A small image classifier, trained from scratch: 32-pixel images, trained on microscope photos of single blood and bone marrow cells.
Rows from block 5 of a small image classifier, named by matrix and row number. Rows with one number within an expert belong to one neuron, the router's apart. Each number is 500 + 50 x the weight over its row's rms, rounded and kept within 0 to 999. All counts start at 0. Numbers have three digits each.
Before each expert's rows are labels from the 100 images, of 14976, where the router gives the expert most weight on average: "responds to" is what is common among them; "patch colour" is the nearest of a few named colours to the mean colour under the peak. Only what is clearly more common there than usual is listed. The data: microscope photos of single blood and bone marrow cells. In brackets: how many of the 100, against the usual share in percent.
# router: router (model.blocks.5.mlp.router.weight, 8x192), inputs 96-191
# gate: expert gate (model.blocks.5.mlp.gate, 8x192x192), inputs 96-191
# up: expert up (model.blocks.5.mlp.up, 8x192x192), inputs 96-191
# down: expert down (model.blocks.5.mlp.down, 8x192x192, transposed), outputs 96-191

# expert 1
responds to: smear: peripheral blood (45 vs 16.2); cell type: segmented neutrophil (44 vs 20)
patch colour: white (50 vs 21.6)
router.1:600495512503534524537451437555646553477475557479523519541471486490595449428520468527577576538559517435371500440424505481516530488456474494509507508526497485454518485472452504494502519477501460483544564564494514552439556391473433500417487503532455490519537479478519486502446487569504390543
gate.0:442535485512486427582461562449442414505487438564524486537448522497542528557468466477443469510654582402546523470539437427381599519531544410520580505527485561483510514441465483385524534438501557533482473431592484521510448509502459533577495455486610494499514500598567566566518462504555565461
up.0:630528524533526561448470471496511573466533558446501550443549429550430544469592513575557533498424474629533381545497516579521498416497451495463462500468405487507564449528499553657482538503516524455501493458468550544526517505530536488443497521427437487560497478506459446529527481519466419523
down.0:559522514491497569419475547580494561542546533469420473466465517565504505471518496532446514393493515517485522521488465479579421547506481487463528525503404457553494472499481516576526469513475494646535367385598467493510568505507509589477515519452534519515538438486607475435533568505489378513
gate.1:406514494500561502501421504488581471451433491527535527540418536532379479421436507528431536504568528628530582521479519490547567432516562499511526605586524409516490466413598479392523487501569522548550511620512492555469480469494470433447447544459472555511561462471535514478512585496532447455
up.1:474569510416628488493368481414626440504463548549533554485480441509405472415447442571465585516544465619529604483473519518494520474538527480504547623588447455543482476430558531445547478601520501571553508570503543505453510534452443479451448526469442540510545500500529470419500479574487489511
down.1:467531505469470530413506479463496428514538512468494511489470528572443490360492464513508468357481509522480525572454436532634462534494420457514492486531469478496515487497509486646522527494482477571463486430526430513485466491529489525459510546470621509510492541528546510306479517493453397491
gate.2:538514536589500486561482451486482446427512474470544545555511506517396497449487594503481418525493462460474389491513505524586479519561488419541435502553482556588434512461478549387546537481467467535654586483532537428482455465494466450512372464528513535516552491541492558624440448548522517411
up.2:497488521608478484479463535498402384503408442375516458502595537572347502401511439540481508518436496446517487479488462480604423512539479462472435564476478497549477519484430569485525512525486532460523542502440511447484456447489492547515434474485498546535550493549479530667424392453547470474
down.2:550509468521450633347516542534477599554500492494441493460437514553509564469528533487425526382494518520446531439505485483594458535496521485468459503518414483510515493513500471528544454496497493601486455439618486435531614491494458591465508508457549587500533479505499505529601582562485390494
gate.3:425493449533482431556388523435516411468493456537486447503511577515531482479529548524457602473495476493507494528604496471492481476575488504575542559451571512487491449423519420471524459504489485500501491417508482547526536470424464511485505537671554493440516491495533525470493459366471536510
up.3:432485477482522490603475529455482439412511508526459477590483602434435392448437488450529614552580487447499617460477461504524486582452483490530500476497467487484540511472550484510563457442512545523483519545506451590522517542452462481526465485517469540492534469586535457532509490561562437510
down.3:538511512498487557407486544565473540548544525482434497480428500538494503492550546519437525377497517503467505520493448478596423546510516514489533539491418467561469480479506506572512497498503531670518414451594432499509575535491457648443540515460562548542535491512563449436560563522495376514
gate.4:454545546458504521554516442469571527432576540562545498601423467546353469481522540523518576572563529510473508472529484428501510526511533483518536574570508419612573498520550570344529483442521422551549492593508576597529472468474532511542425535548465506564519559505481504419486510580603498517
up.4:486589539486554496583540461524629550423539570585540508562433416545376470462522471489455524531537536514461487465563470472518499494505504529577509556553471455641574498486502551398520466421540462529563512562523573598506498506484502520536433552571471516578557554472463528360512526526588473555
down.4:505441519549500450511518465401463421469436525478544442491501563565462502508457461482566455529473515489479436548517498523437396443489397423551514469555509484543563533481517503509490556470636500389528545571511588418519448480516544446577477522425577542442517498533487513496511528498450502514
gate.5:542512502491502522452449484497352418408480465433517489493537551517341479500587525528494520495473519632542514484459466507578486461537436496461502468519367515578521471446402457565510473481568590567584545425508520513486476470542487497489469507503474504451529503582509513563492445468534640543
up.5:674529505473474501441460461572407539505517489489502588478578570514384483480494528523503510475460482544518478526504441494434459478472504556493474465535441495562527430489461502541563444418619606482611592466530494622473506475515526446484417504597419539494536566600471489656516471494522553481
down.5:514549505477493591418474533575486568482579497510376513464471536506490500480537531546465533416504488522540505525482442493566455560502479498497514528524398452582504498500527546567506452521540482652543390435570427511479610517505496631450530503450544601506539512497576484449580548506527407499
gate.6:418501433498503485568428531294439459449485387502501490429434499531491485512486454506435440478567456537500570450558518517490532491549497531604574511508547460596579443420494489467483479445537586499596530547506424515515521509520572512476444536406545507526507569514512443554579451413507459459
up.6:521489575515400489405512501493445594524530613630453463544462448552511486466542558550525393494442506525521376527464374497505500552542514432510463523510464532475459517449598458508573461544609407438543488428471424518494500518503515499558516527604558557530527495413486630524475512512490603541
down.6:540559566456510574521484539604492572328540556407525494489448460499512504504527451481480595474485513514435510509532501436541468556513539508503565462544452501538500524494462550661550527542501493611533410388514488468504512492507465558490489480520519536516502405576567495386493503474495460478
gate.7:485537506392619518585401505534600507527481506537609556471445434513514496503457497532469542511579464531480482508483461495480553534504499452475574577600490439517509435412536572386480535476522522599486501617475509525397510554507444518496458527547470510403524508528574461519489532533500542485
up.7:470529513404615506529413498525610544521500538572593545496443454499529454443447531541490520516579455504496486468479481477472569546488518448472558534600472428494529434400538573403548535484507482590495536599497507539415529545489459494484484525570486525415531491494567497457495545515488545520
down.7:440476489513539462604470442469528480498537509491439470506494492535528519463423481473525461444502496500577505584452472513488444438501415535585591483566458545491474513508521500605496564524605504467481518514464435553518393515546551483542537511536471465603553550508549495386506450484485553480
gate.8:494528538415522563475533455455564424374525490521500496603444414485388538467475522549513459602538511510489579508565447468543530488473476493456480564540503459583502518501520484392496515477447398651539465601546589536454463423513460466543386571460446503531472488505502518462514549548548433469
up.8:493484493572479455509439527449379495499473460375526475426568498528549498576484495468466492457416457539493453535531506595469544487537547444467496419428442474446467456492439493596508485547552518448405489412482500420577480514554505587513528507414510504489531461526477464498565473505407466461
down.8:513561490480461579492505554526502635516473480563408510470488492496556540584589571490441518379519506569492585457502529443548466520506637542472601431477414549513527434512516450487459467434462528617512400492532464506481554527467448526456528493540479484503470555454519461520534655481527457521
gate.9:552498475464529527554454464524620444419538463475560572516398458492512518546475520514498553575533501514511491513501506510480519462546463469484574548506466583622525451474450572436506491495516491572562565658541594522522493452509394505455406555502445525466499544517495442530470557573507407474
up.9:509439522453455508570578465520649547502545535653449456616413445491478496448536504533578508486585516436468474480443552444459554546530511475440470582527459449546565460473558524484452495557464390542528529553542435545488459519496524461487477532560507508513516504485501635492457470472503467527
down.9:502473529528532461582511500496506496395490531467500499530576547554504537495402491521522461644451536506583497629545441492456483527494427498506473624493531499468442581473454531542560499542474507448447505461510469461552391498585538514523422515491465517529538451536577524472443472461430366489

# expert 3
responds to: cell type: artefact (27 vs 9.8)
patch colour: grey (58 vs 22.4)
router.3:573517460560476476492399513539517564453470518503439453480515504482580522473605552562534502476470510401455494475522559548465512528470492498453505444444472473468507502470501507545541643555441471395506450618541498525544553500516478523478598598467475475390451549488481573554431620454515416558
gate.0:480458445662497494466466458547543650448494464422512488494446524479540580519462477482510507470482506556390527529590504507482511475500532530513476526447498422560512476476542402427507629517614528440531532575456433501512517518510474525489514515424520496407515568494488516629513554487471449431
up.0:506587555454480496551501504494496350572515540638465548496515403489422399455531566524486496500531497495573479484426491485520489527529439440449527457518462525517511481513489552570530484476381476490472382442516542531496538502464435522497510513523433518519505471469473490478515456596517574565
down.0:531524565468487494505451474520512438440576507396551576532556476502517429469451455507573442544465536449514452600568570441514605537485586486523523483505537495528484552441472461526430553585489505470522460544462500506536468514537467485459525520574559491632601520554515597456461422473448523454
gate.1:456486468592487578525550526503465474407534487447456496557464464521415481481481454481435485536510530541475534474471472485620512483478504555444415492534540436494475502497474500418599448464440548631502510382453486518462496396528527502548477510511504525622540475600510525436484405545521454463
up.1:545520543355469439439480474400528531550488503554543481458480508469603484525513546504616527461507469464499481519508550516414476499487487464562569533467437576497566492487536484547437552544567445410491511639562494472564505580485511501458546504466485495393483501437490501568522600525486510526
down.1:288560517563498410522491484460479414541578494502460419503518493388505461568434554529452581392497464484467558426486552491475483551506437540524431511496456557530478500519546550444494459442509487525480589514497536528474635542529439585497526471518557517470434445499511507482572470494511541523
gate.2:349488438570500556476538553529462403482512515409613533507552480555424518470507471362442487569510520491477499524400479534498502455471490516486471550478640361481485561516459475478512433495382514543494480570490543444476462529515398481453478514490504523534480505508504462356491432407539399482
up.2:612478552442497432513467445444548585553488507599412482471445530407560506530463519597547518387483466521523465479612529486472497541543473477531573449527361606520509455495552509537498555495611475489504471375514511478491560480475540523474528500507514498443501481536480535666503536590490627502
down.2:375513496533509420599485549585542480541435503483445450496465470470529508569429574449440601398507491491436501504471511515450431526500379548567409478441545508460480524510504560510521481501494528522490648449506579526442527490531521523515507473500547533548460431504463515449462477460549488499
gate.3:404469460470489518494545531454526536373505471280612517475465502495488565457576355400492542539484510550440510490461518520496467463418466551530481560485563465474524578472464485517554486482436509464535506579526481379518428499533497524542508472516551490496539499516478475338439501499488452522
up.3:592471533575499458577457504505505537632498504656430503511532479491483462567436651545546479433534478417553435495574495491520484531550539393474502393478422515505478452543528515453451478544593475502491483380508488625482554528470498455479480495533470509547481510449530572643530479499550549508
down.3:324498526602486446526531445428527539497434494445515484523462461359517474539468595498462582371496523476482474517505489488428474554484373482470486481486523457415513560512507596511506438437562508525478566550486546521455620507521482547544486483469506574496461392480467480500501433445506567488
gate.4:380571511561405471383521539521440484463458435428526558461502584438531516547448480413509516579467478437509525420601511485406515490529523498559477483539470533475484469426503575395514518527476538557516534536613536546514534550542417501521484468485490489489506570505524467336492466540425515459
up.4:588457452472548520676488450516548509517530582559503437566456452565467463410542440517466479399571516576559498590416494516587482527504437478430497530495512483486517482577485451557529492454510439499462460515423481491483491441453586478463535559503507491502482455544459584666510501475614538507
down.4:470449496547543487454471491382564458454493515486477581475546430513516467439494643548431496453488479489554496517401399517545522540501442480524451369489530436455520509553538623564454472460531500488452523562543545536476654494535395586422513481473590587516534526480464534453552358505492423516
gate.5:429465478576509509449541510518442589477533454438473399540483598528459592518523486448480490461539501564414501524553562466496509466523490534460404494502616398544511511495546447438500560525548497482503513533469446472515449476536507505467464530465597476475518507611464509523512496461508490393
up.5:507528523444462453547469491466580431526469569578503587460492450505545423456469524542549502553471489457620498458446462522493513521490479457547606493518408590459475489496476552580486442465480494514503473477518529536475566514441459510533537500567406536533506447385544479492499480545493557612
down.5:509541572495484493512494472443414428449600499440553490536557488462489460516441466562630454529448537494536507561566616459529518498496510485499532511558486600502478540479470407563435550475459509529561513536508463559536476487525496469531545481577598458565571434552538529488445424511465525435
gate.6:510477464585418507498426503504486493455518497527463534580504497523484573512484570568489385441431489445542485549547519510563604455492513416454524447514538460507472538448573516468573579474467489466528551563532410567566451469504458491454520444454540594469474491472512570519388548486650578473
up.6:516523525450587458491553474500514502547464476471518463420501505484527425492536429429508604549555473575460517460475498504440404509530499581544525525491437546484518439534421468523410416519557562542470448472493552434459532533484529531581472574549479415510523530533501439464594434484350426518
down.6:529554463374489566379560461431534457481422556494466490481475605553459510458547414580522389437505509530438541478417528534502551463455541474441569522559553557490523517466505533533505412454435503491428557560499501390565507504487587494455448476405505480423451436536502479519517605530453536545
gate.7:397447519415513577503487508441548481437524473416538452555444484472427463471530519393454395545458495504439514545476477545475490512517457541504477479475553515494510461521561400539548433521527566501453511550529407350507354490580530556534478537515538504469465533561508557334553497498584511474
up.7:502477502599524429520505481454444457615496491586393490459524516464535528511467486509518654424528532486484497502524571436444536509497516420478546528495450477492510513479523579478464528506531379467543518360506589562480569474458504484469485466495494464499544506421477477651432551515459533511
down.7:369465493584537489561458474538537507527393493510545518537466487457558508556479496469373589469512496474449442467523477506519460558486359523547460463396504507422507506516481541488539486572522498519529539406523606505464529467483494506587476456441492558515433401493464460481442518461538459470
gate.8:520461478540407541513430475497561504419562531534509545589466494507520528517496577592512396495422463410554498516581545517588582524460533403437506420485531395500504526452608506482580563486456414441528532528489449590511504468488510458443524441445556537475500468395475557505412551539613584518
up.8:481538525439577489482574528497414517580445469460519445402542518473495483482493437416493619506584539568435495475420467508406414482527454608564478573492475590486500464545369484518441441521544559551481456450480587403485500543506494551527475551544438445535496526583506424485605456469380428495
down.8:524535473370513572407571489393497515474436539508450444491477628580486512503537422560523352432501520511468519480451509509506519412488529476420599538567590519498521513470476516510494470465445522511442513559516473426557466550463567459444418519407504427409460442503519480542526621523434518530
gate.9:565477455527504561592385429455536471379508489475519529551439433451478550491516590609438387466408489433554522527615506501516579544482542454481515457486500401563540548453522524481555564552448439481505514543520474530521532500538522482514499509477505514425468526457522513531445578506520526495
up.9:458522522459535465397596527509386509506463467369508495434499529488499507513533394321522669544532563549449541468499459531518446411492463618556509556433541606518472529497408463494441444497526602506560431468458578387489461564495525501576467475476488456536502528545482420498518489544479453489
down.9:511478455394532612402558484381427455522419509527446402491447603560486523467526441516518412516537512507459483473437504535522472414482508486421576515562556540461538484502485492454534508460455528550459489516560459451551437548456551500448445477450536412383450449489531488554501625523440554521

# expert 4
responds to: smear: peripheral blood (91 vs 16.2); cell type: myeloblast (28 vs 1.9)
patch colour: white (73 vs 21.6)
router.4:528451533578534450437518454609568526576485558502406477500508527450591533550475450485484561467474490438441427495544533512501495487506484460567557524448459467459431484568505443587442538511464496441468597407516540432524563489502474489576575496459508506521439529517491472481474526543465395547
gate.0:529529421500401493554484483390554424497503531466549435498459478432546469484487466479533574550537460415526475437413502469625506518534503533497547486609569553572517419472505510414424516453552423531594552499502500486506570534509508528537510506505502550421588499483510509506469453428490669566
up.0:360492436553383373448483502537503466389490494512531507458488531455561535520513634482499553517569515550506439563514470541653495542492489495506540439476404529591499427508495528497455529557550443521623487509550466459468475549452397499494479483452468503442478477596536473570492520491420684504
down.0:474533481506525483571515503447524522575445514495387548492491537443517516445569444539429410497509515504573478544543486485574454475518423549498454496464502463503443519522479486519489432510479526445479482484454488504524506521497474460525492485443472493395546455495529503447498445453424344512
gate.1:538591455445494503538545439476470442470469488500575436521477553462456426430428505491563523469531453538553584427502489440459512458617600515467509557450487529514455462516472559444496522514488464485548529643534457382490405536475539448545464502568513538530506508644485614354550412440500482441
up.1:572477459447424485457534396447456487577543454475579457471446455502550394481558623528503486544532481495509552490424487432335473512569592493467539520436466450474571480514391573554469527640546438547498450468560454455523521531435538476569500522520469536479472530565484508495483461500504380500
down.1:560482411454479463537450512446459499586511479608470547455467541482428526510512485571426450474480444532522491532502496518479461476539429526494530481514468365542524522533506458500508483474532462366523423593488415502502503453484459473512528510416503567438556442384499468449542415509546367533
gate.2:544482465459441519485471504551527527373477498522491475449425501489451555466416576505431517498516464432530515508477544471514469494510497480502610517517371560548484437451498403504453514466612448521571557519510515407504567515476436498521517550526459550520543554401500463565498525447457534506
up.2:554525526471455516520509426424484342500542486400517530508521520380525419481546542461478578471453495566506528481436477541405467505459525477473523497492375560514481448509487488553502456530561557518550496579558523459496476534469535499475481557482415536468508505614492484368499512506505472509
down.2:394496503455494454551510469471490470640446496476461525479572535474450562475402432517374485399509490520537527408502488497462453494526483513495437462516479467509448444466503401413507502421487504372498387569473398506495553451473514460479477508502608556515542435440493498529516443547491476516
gate.3:407388410414537478576513514505506546550580463456451544536484561526471600555463439471411500435536544451561448504582531435511558529473485450605538579462515430466459532534508432501501437552510469491474512493525531448505556522507507507603477494389582510526476576553498473524499548456450341434
up.3:389482467585514425446410543480556550587511550626418421477520544614507463527470494422512481474583483382504346519568535508549509501498442403549490465524521501484506462557517496475510525455492428453527538593480485419538523484521414504444555489548571489538486450479497547506459562475485401494
down.3:474478478536570487495532478498479497484538535440492465490581470402492481504469414500611518510492521497485492548571511513377477543478552451516552377533419485469536514475488503571456470531490533480470621476443512507538494525586489453521500475560522493440479535545471522517399467370488561460
gate.4:408439510496548454485501514511533501565530466447441536528500596472445563548430497454472502507457471502540407532644564493496501538511460454546518591535451377613433530572541504484465432546463442466512484406553549497521524546528457471596431531421516523531490551553497475540539548495421392436
up.4:337498427490523437527449539558521556648526549624427418436606479632505539539477413490443509364573485402534416516522504537512550497532467486580491454501508414444525487524469511476479483463494471430489514547505505484527519488519428490473555462521572483509495442495484505466506519462481470503
down.4:501475520512581507514524489436545515434568558441491478518605450443497399525488409477582495501496514470501472472516492472384558487482486490566503369539449435492557501500494518565490505587556539476502558521407563497532495533592519470535488456566450414484438511549505492551403476437522508460
gate.5:660497441451443492558554449430480502486493450539501498519556573518469417399545417499452457546549481421559630420465502512629527491548483538480452514531624514504496490467524591476478460482524571467582533554458456612493507428491583426464432501631549546563567486500508565552470435421492432493
up.5:606480513443523533639395535489509379360534467443526525525432520473476487519494423430462526515497510471494521465573531499583561486501528572561507501556567511560462459470576514451375464507588544515524523530434467569449495456479394540552428520517496539486556506450476507501459407477432621463
down.5:576457453466522427534493494497491575548508495559399661464466515411503496515477512525422517545503467495545457544494519518507551464544369520564500613458572410504459514503505511571495432515501463388498518633548447483503417504523467573561470497508389585388545450452466533541576475430526454539
gate.6:234400448525513447509464514558514605644532475563456527508550551561478483585429424500476538441552487457454363531550492529528509517501428459562535493446540441496502471556543374517466525536561504431459563468529459374517543501501507508544538524413598497498492513554502477474509478472474479507
up.6:755585524530489568533563484435441448407500540411574486520471468448577480431562575526535501595413515476540624484457533496414481489507538525428437537552459550479512499443485596509512440463463523576511425495507549580445471533484509481462439494533396530505518533442505502504504481495620514534
down.6:440525456415475455470458591469449560533533444598510567451432562522470530442519602530492493422520444521524427503473499539529439505523455481490502447457520459567498465554553476447519550511547449454589396533542529512457609460455505559483553530471506544551509427397467451511543482656561450529
gate.7:625498496521479460552550508491524442363431419469526456617431566434414542532471449521517563542466485544569513435574418456487441456565464486474490580470542523515457482477619495424477523634449425527515444534524536499475550504498485494583466538491550525517490527496517506652499483528485381427
up.7:659498516543428484470524487501488425517390486432541457559484554410456526506467485500586565574472486530548460464518404504450480503554483577460476582462547511499451489447601516429487499609479471514542465590516511644479581496469489512525483536557510473506484568450505473691484461519413352492
down.7:510482492576496436410524488491520532588555481557449538466429536528501501561593562509390483407555477481411489435518517529619459491496464555412560522458610670535502432500543520377482492434550516498507496452600544485468482398453476542480436440466499511479439471431473498502533577544453432523
gate.8:363506371461513424644509501510422482599512492526463491435534584507507496542435391352450498459564511457600499504550483458548499562530498510618491504474495442483479513524428468448488499455467501536509441477479472473506462522505455502512522495530582514500521499558518470483536490415446456469
up.8:622513525492482602352524456560530443477450489494510550520465404484538488491534564686531502430455511564455626521418500518414461502482521557379488480555559542510492551476470561556510458553513471448485502428503510540507508516506665542501481528473461534476489478456505485461450514546567528525
down.8:461517486516456529552477550543499553536442469612433558517453572480496528469478497513398433462517491498598446509462493531560440547518438469519533540455467447525443489500498472472578490480551488467531369533538424529454493457476487510495495542451389578502561448421481495540539407526551358517
gate.9:463559574514564445380491482504490449571509491566425533555510545401485514438492514437522531569500494537427480532528566462408497434501597499498523536549432503456536506519558500505453481483364520500415645492471530443489381426556451484589504542506429518624441428532470520491534509507485390477
up.9:623526579566525549492471466470456378476526445528562573577487464380555482386493555470481512588454513492495503510497554479450472490482648474499500580508417494447451498502549523488621362490376501553449547564454554503429450456485494446507476472518416492584476444505478506456519462514540439513
down.9:413517461552447517498532532495437346573535497520592417480463496566499530478499497494514475404505475543479572573425545478609489562522451585468548530513393596518486474458502447417506527432476476537508497342529506539455517519460483484492544545450576498446498492488488470462580530557494560528

# expert 6
responds to: smear: peripheral blood (39 vs 16.2); cell type: lymphocyte (35 vs 15.3)
patch colour: white (74 vs 21.6)
router.6:571477501647460536467507440432502546503495532488459415439541492535600538537572542561506593390445505499455460467448493513475533519453463495522551427516472575473509471464441452616406634495541478511574530463500513540464548502477417530513538502527489497402506539498532478476460548447451465589
gate.0:492505490363472533457569549441461507378472487418580498556440615482606467514470501458573419513494487488616502491465520517615527479466568463440559535510583530421508505465496412499413527540523416552475473565470525547480488440485428523484494455537484509509451469443530528480467494473437520469
up.0:528477504400505450486475506478435567490532502564490497506479376534517471479519485489376439540572477514476539479484457482422513495480469473462503452545474548484502544504503527538527510442484465538488508479474521494482500456556328553532454521498457502520554499654512514538594430514484549486
down.0:675556545455508478585485455349577652460417496512474579543529498595503486503478405483620562549482526478482512540483451456598548481481375539508502563488586523398469505483450550563502512463490508471478538570556509526504437529495491448544471530490588487488501545520517521335505526471461505492
gate.1:307419488623498428597449450516506571580508475447506590533385563509554487513458446503445316587500498332498623501454464527388571480493481499489446499460555457476435525482466448478554541498512530504505603482473460475518511517496535492470487538471498519439443491431496485440522521553576511422
up.1:580473564381543528398490478495506431360436501510473408459472532506444525487522510479525511480490521664486507499498557498634422530561454524507524529530416528570563509507545516524453496480395529491488378455550573494473554492521482515530523507550540526573488531571494478589447438407485514506
down.1:584458503445515443578482454569505558494424493492549640538492440604545503471502536473515500665500527474647497429491468487505529459494405524499527524493634470435449508474453509511514523493476503487510498582491482462510441482499543478507530498442569534536527506475516510462524461489502459443
gate.2:409525513473457502484483517407450522492558474553568405481505535549470521506425511407389484507516434571458375523511409476499532481492477466453540511543466562481515434454559461508484552522583443562560486612505517432469464516507326501500479503501502523442527523480515439494562421412485588468
up.2:555453476557544531532542517550522372476431492423462577536513498483508483467566476631621526517436523525549641503499476519526466491501519554525477507451499421533456520592415535529532420465436617439462516361515543561526536496494685451488502497526473476530474496508525495505438553573526425501
down.2:449465483468525494643539593617514547460551512465707544487483488451489470471516570496400464477506492523555468419520498507441478505530455475514454416450515438582543484499462534474535459564525513553506491450500424479498553489494564528481471498480348620556533407498467472707585482505518491506
gate.3:395465541553551544548458526414456501535495527516462571557480583618494434572445436522409403508541533410500366491486480511502559453533378478556517537436564503469493498534591450438518459582499532423427551475442497598497420453539595462494391432462588496449562476493486489385462458455548466458
up.3:441384480510550479412506493433526498468466522527511514552474536553367510538465500477505495480514481490410418482531515456510469446479427454582541460391564585525501557539546440451483481588503513444465546443453559587519489514500575495520428448493654445557520463570447516494451506438629514485
down.3:577458510466518488576484432599565593435412506488566556560520422564528508481459523411565522594519537486616454454551478450503526525515425531498531481535573528444446516477439491479510549463491480491499521541479531534511426532490503529525537491521513547615508523518506526533434442460529459486
gate.4:437569553558523617447455549549510426466495479473598518451563533469459554463467594413500601507515457607465403547552384507588537509573487463469506505531338447569502413445558513487518533460601561514539455571495552476525480507535352448536481502491464513460455456515514443494556424492520584490
up.4:439570479521448457479522489457525527565546527611518481517412499520535467481438521459342438515596460428390449490468513530429491484456487508439480488550539516453544507457551434471522545435489365555558541559394515414465492516464389549496493457528483508486507515474498482452490493433476575504
down.4:516573494452505519498470456363489451508445470527323459470519572593465537473455377538607484497482480447514534556408506505521518424482505530520528504576512494472511479500535453508460470428546484436523557543513532519541478567515445465513516496496678445528488601500582483368455501497461547539
gate.5:478500484421494487509471495443399621462557503542514480484433518488528522486503546416419495520541456593521503519523487481545517489489563415436514471511524586473530490480498482542467567507527370582479454641463555494480489499503323514488483515511489554456516498498506512566569470428429500513
up.5:452563538458477457466452455446491551484540485543505462573454487522549493532469513404432383446564453422483455496506529482478495497489522500465540512545497589500528498461569530499471544492482407541497531583490492459492473492524244547496475484452523489485515500518516516533532461419430624468
down.5:550503536462503505425520427341511472529402501497390501516550489599503501529443478492650539607499523452479548545485481482551522487496466563479483631557523547385463550482493469524468518421407499450475504517465561550515404512514475450537515490532612358454498586515532505334452478484452537486
gate.6:463545534404460501504495519441473513462544480554572449494506524519469512486431503439395447542569449525515438504503462486531528494520524475442542538534506531492502434449608521509523538512577367606514524686509536453497438483535285529492468518478489535520543474510479504472499420441467549462
up.6:457557534365472487475492524463449560500548502588511469514471466538486542490452501446341429482594490484536396510503460464502498480497541492490520492521483597467515474432606481485511553536529417542453495680505505380489463463532282531545474525461516531491511480523498484496529420462483597481
down.6:596532507474484529437485426399518500521427500518384535523550468590523494536521452452619528580486523470507491540462484501539537454496453539491496622572540566386453514494520487539448556427471484426480500560477571534512433511512466459519524501492638356466481621507545528329447466470477465474
gate.7:419487463485610384512530500436486540459436515509472495486363467519405505435472459523502514491491490433551527376491497576373471558517540487512553529499483450510512510464495526487520466432460453503559501506501485504535432438535531552528525575490571538543484514573528561425553490452590496470
up.7:501428472494490504553526509465521579577500488514475584520559545590522495461531505485490438511448680464525550476547556525438527406347501525536557478519403469520536442472504562434449455460490446510483625484428481527449539461553585546594487497584405477468564526418495467523504494510508551554
down.7:638456467471497475611503473569537542499443504522555577519527459577516476517443570416508515666479544511585474472508488471519540515479427557486530546520604504415451512500488529469510535486467476508484516526488506507513425501483491509501513502433502591603475541486484559512471450500523500476
gate.8:462462570345510551565522492411453466409523480442582478531502546495486543480461577444497583530493508429538424489448535535526484449464514527503444602473545444458431522473617420481560450505434387557512442415415531453505501502493479490493442478562523533550485468484513498351487420455565374488
up.8:471652474559514479584493533526461488525494478601441423490498409537461567488494463468423565417520477508402525515548497545486491490518514552461492400523463666540545506548495645524496533482470497434524543498465523456531451507523384511515454513423456454511473501538472463474501514430435582503
down.8:617490510496524472567468467523519598503410497526517583522561492570537507520448491444526485514496551465602479496525469457530550428496412561478503484488603540407483511474453521514506505478586497437485444513498444546511442479497506492582545514466553531625516475492482595442485453463505505429
gate.9:519443536481460608423475516461497485421479486425554555468476519473528527465499553499598473541426456663566536503483491482598494491538563521401517548490490476517492455477510508516449458511503487543424433519572561567540459525523466535446472466458465531519462512525489494558499421491524600485
up.9:442468500484509457533478536496469510499550495613462487492451558506507492448482450518400447504526496455466567517517553502443515514475493499441487473551480460454483510503531443535519517467417420521458562495450481504485510478560206478527534549522489482538558507587480483558501498497470576529
down.9:590522512472482490548502495423539531512415530429415510552534565653532503504418442491582540521489505497554472529478533490432509496475402533530482587517591524424485544465494495603513534562502492420483485502486506533515384513535492406571488507473596444534524547546524515356495451495491480448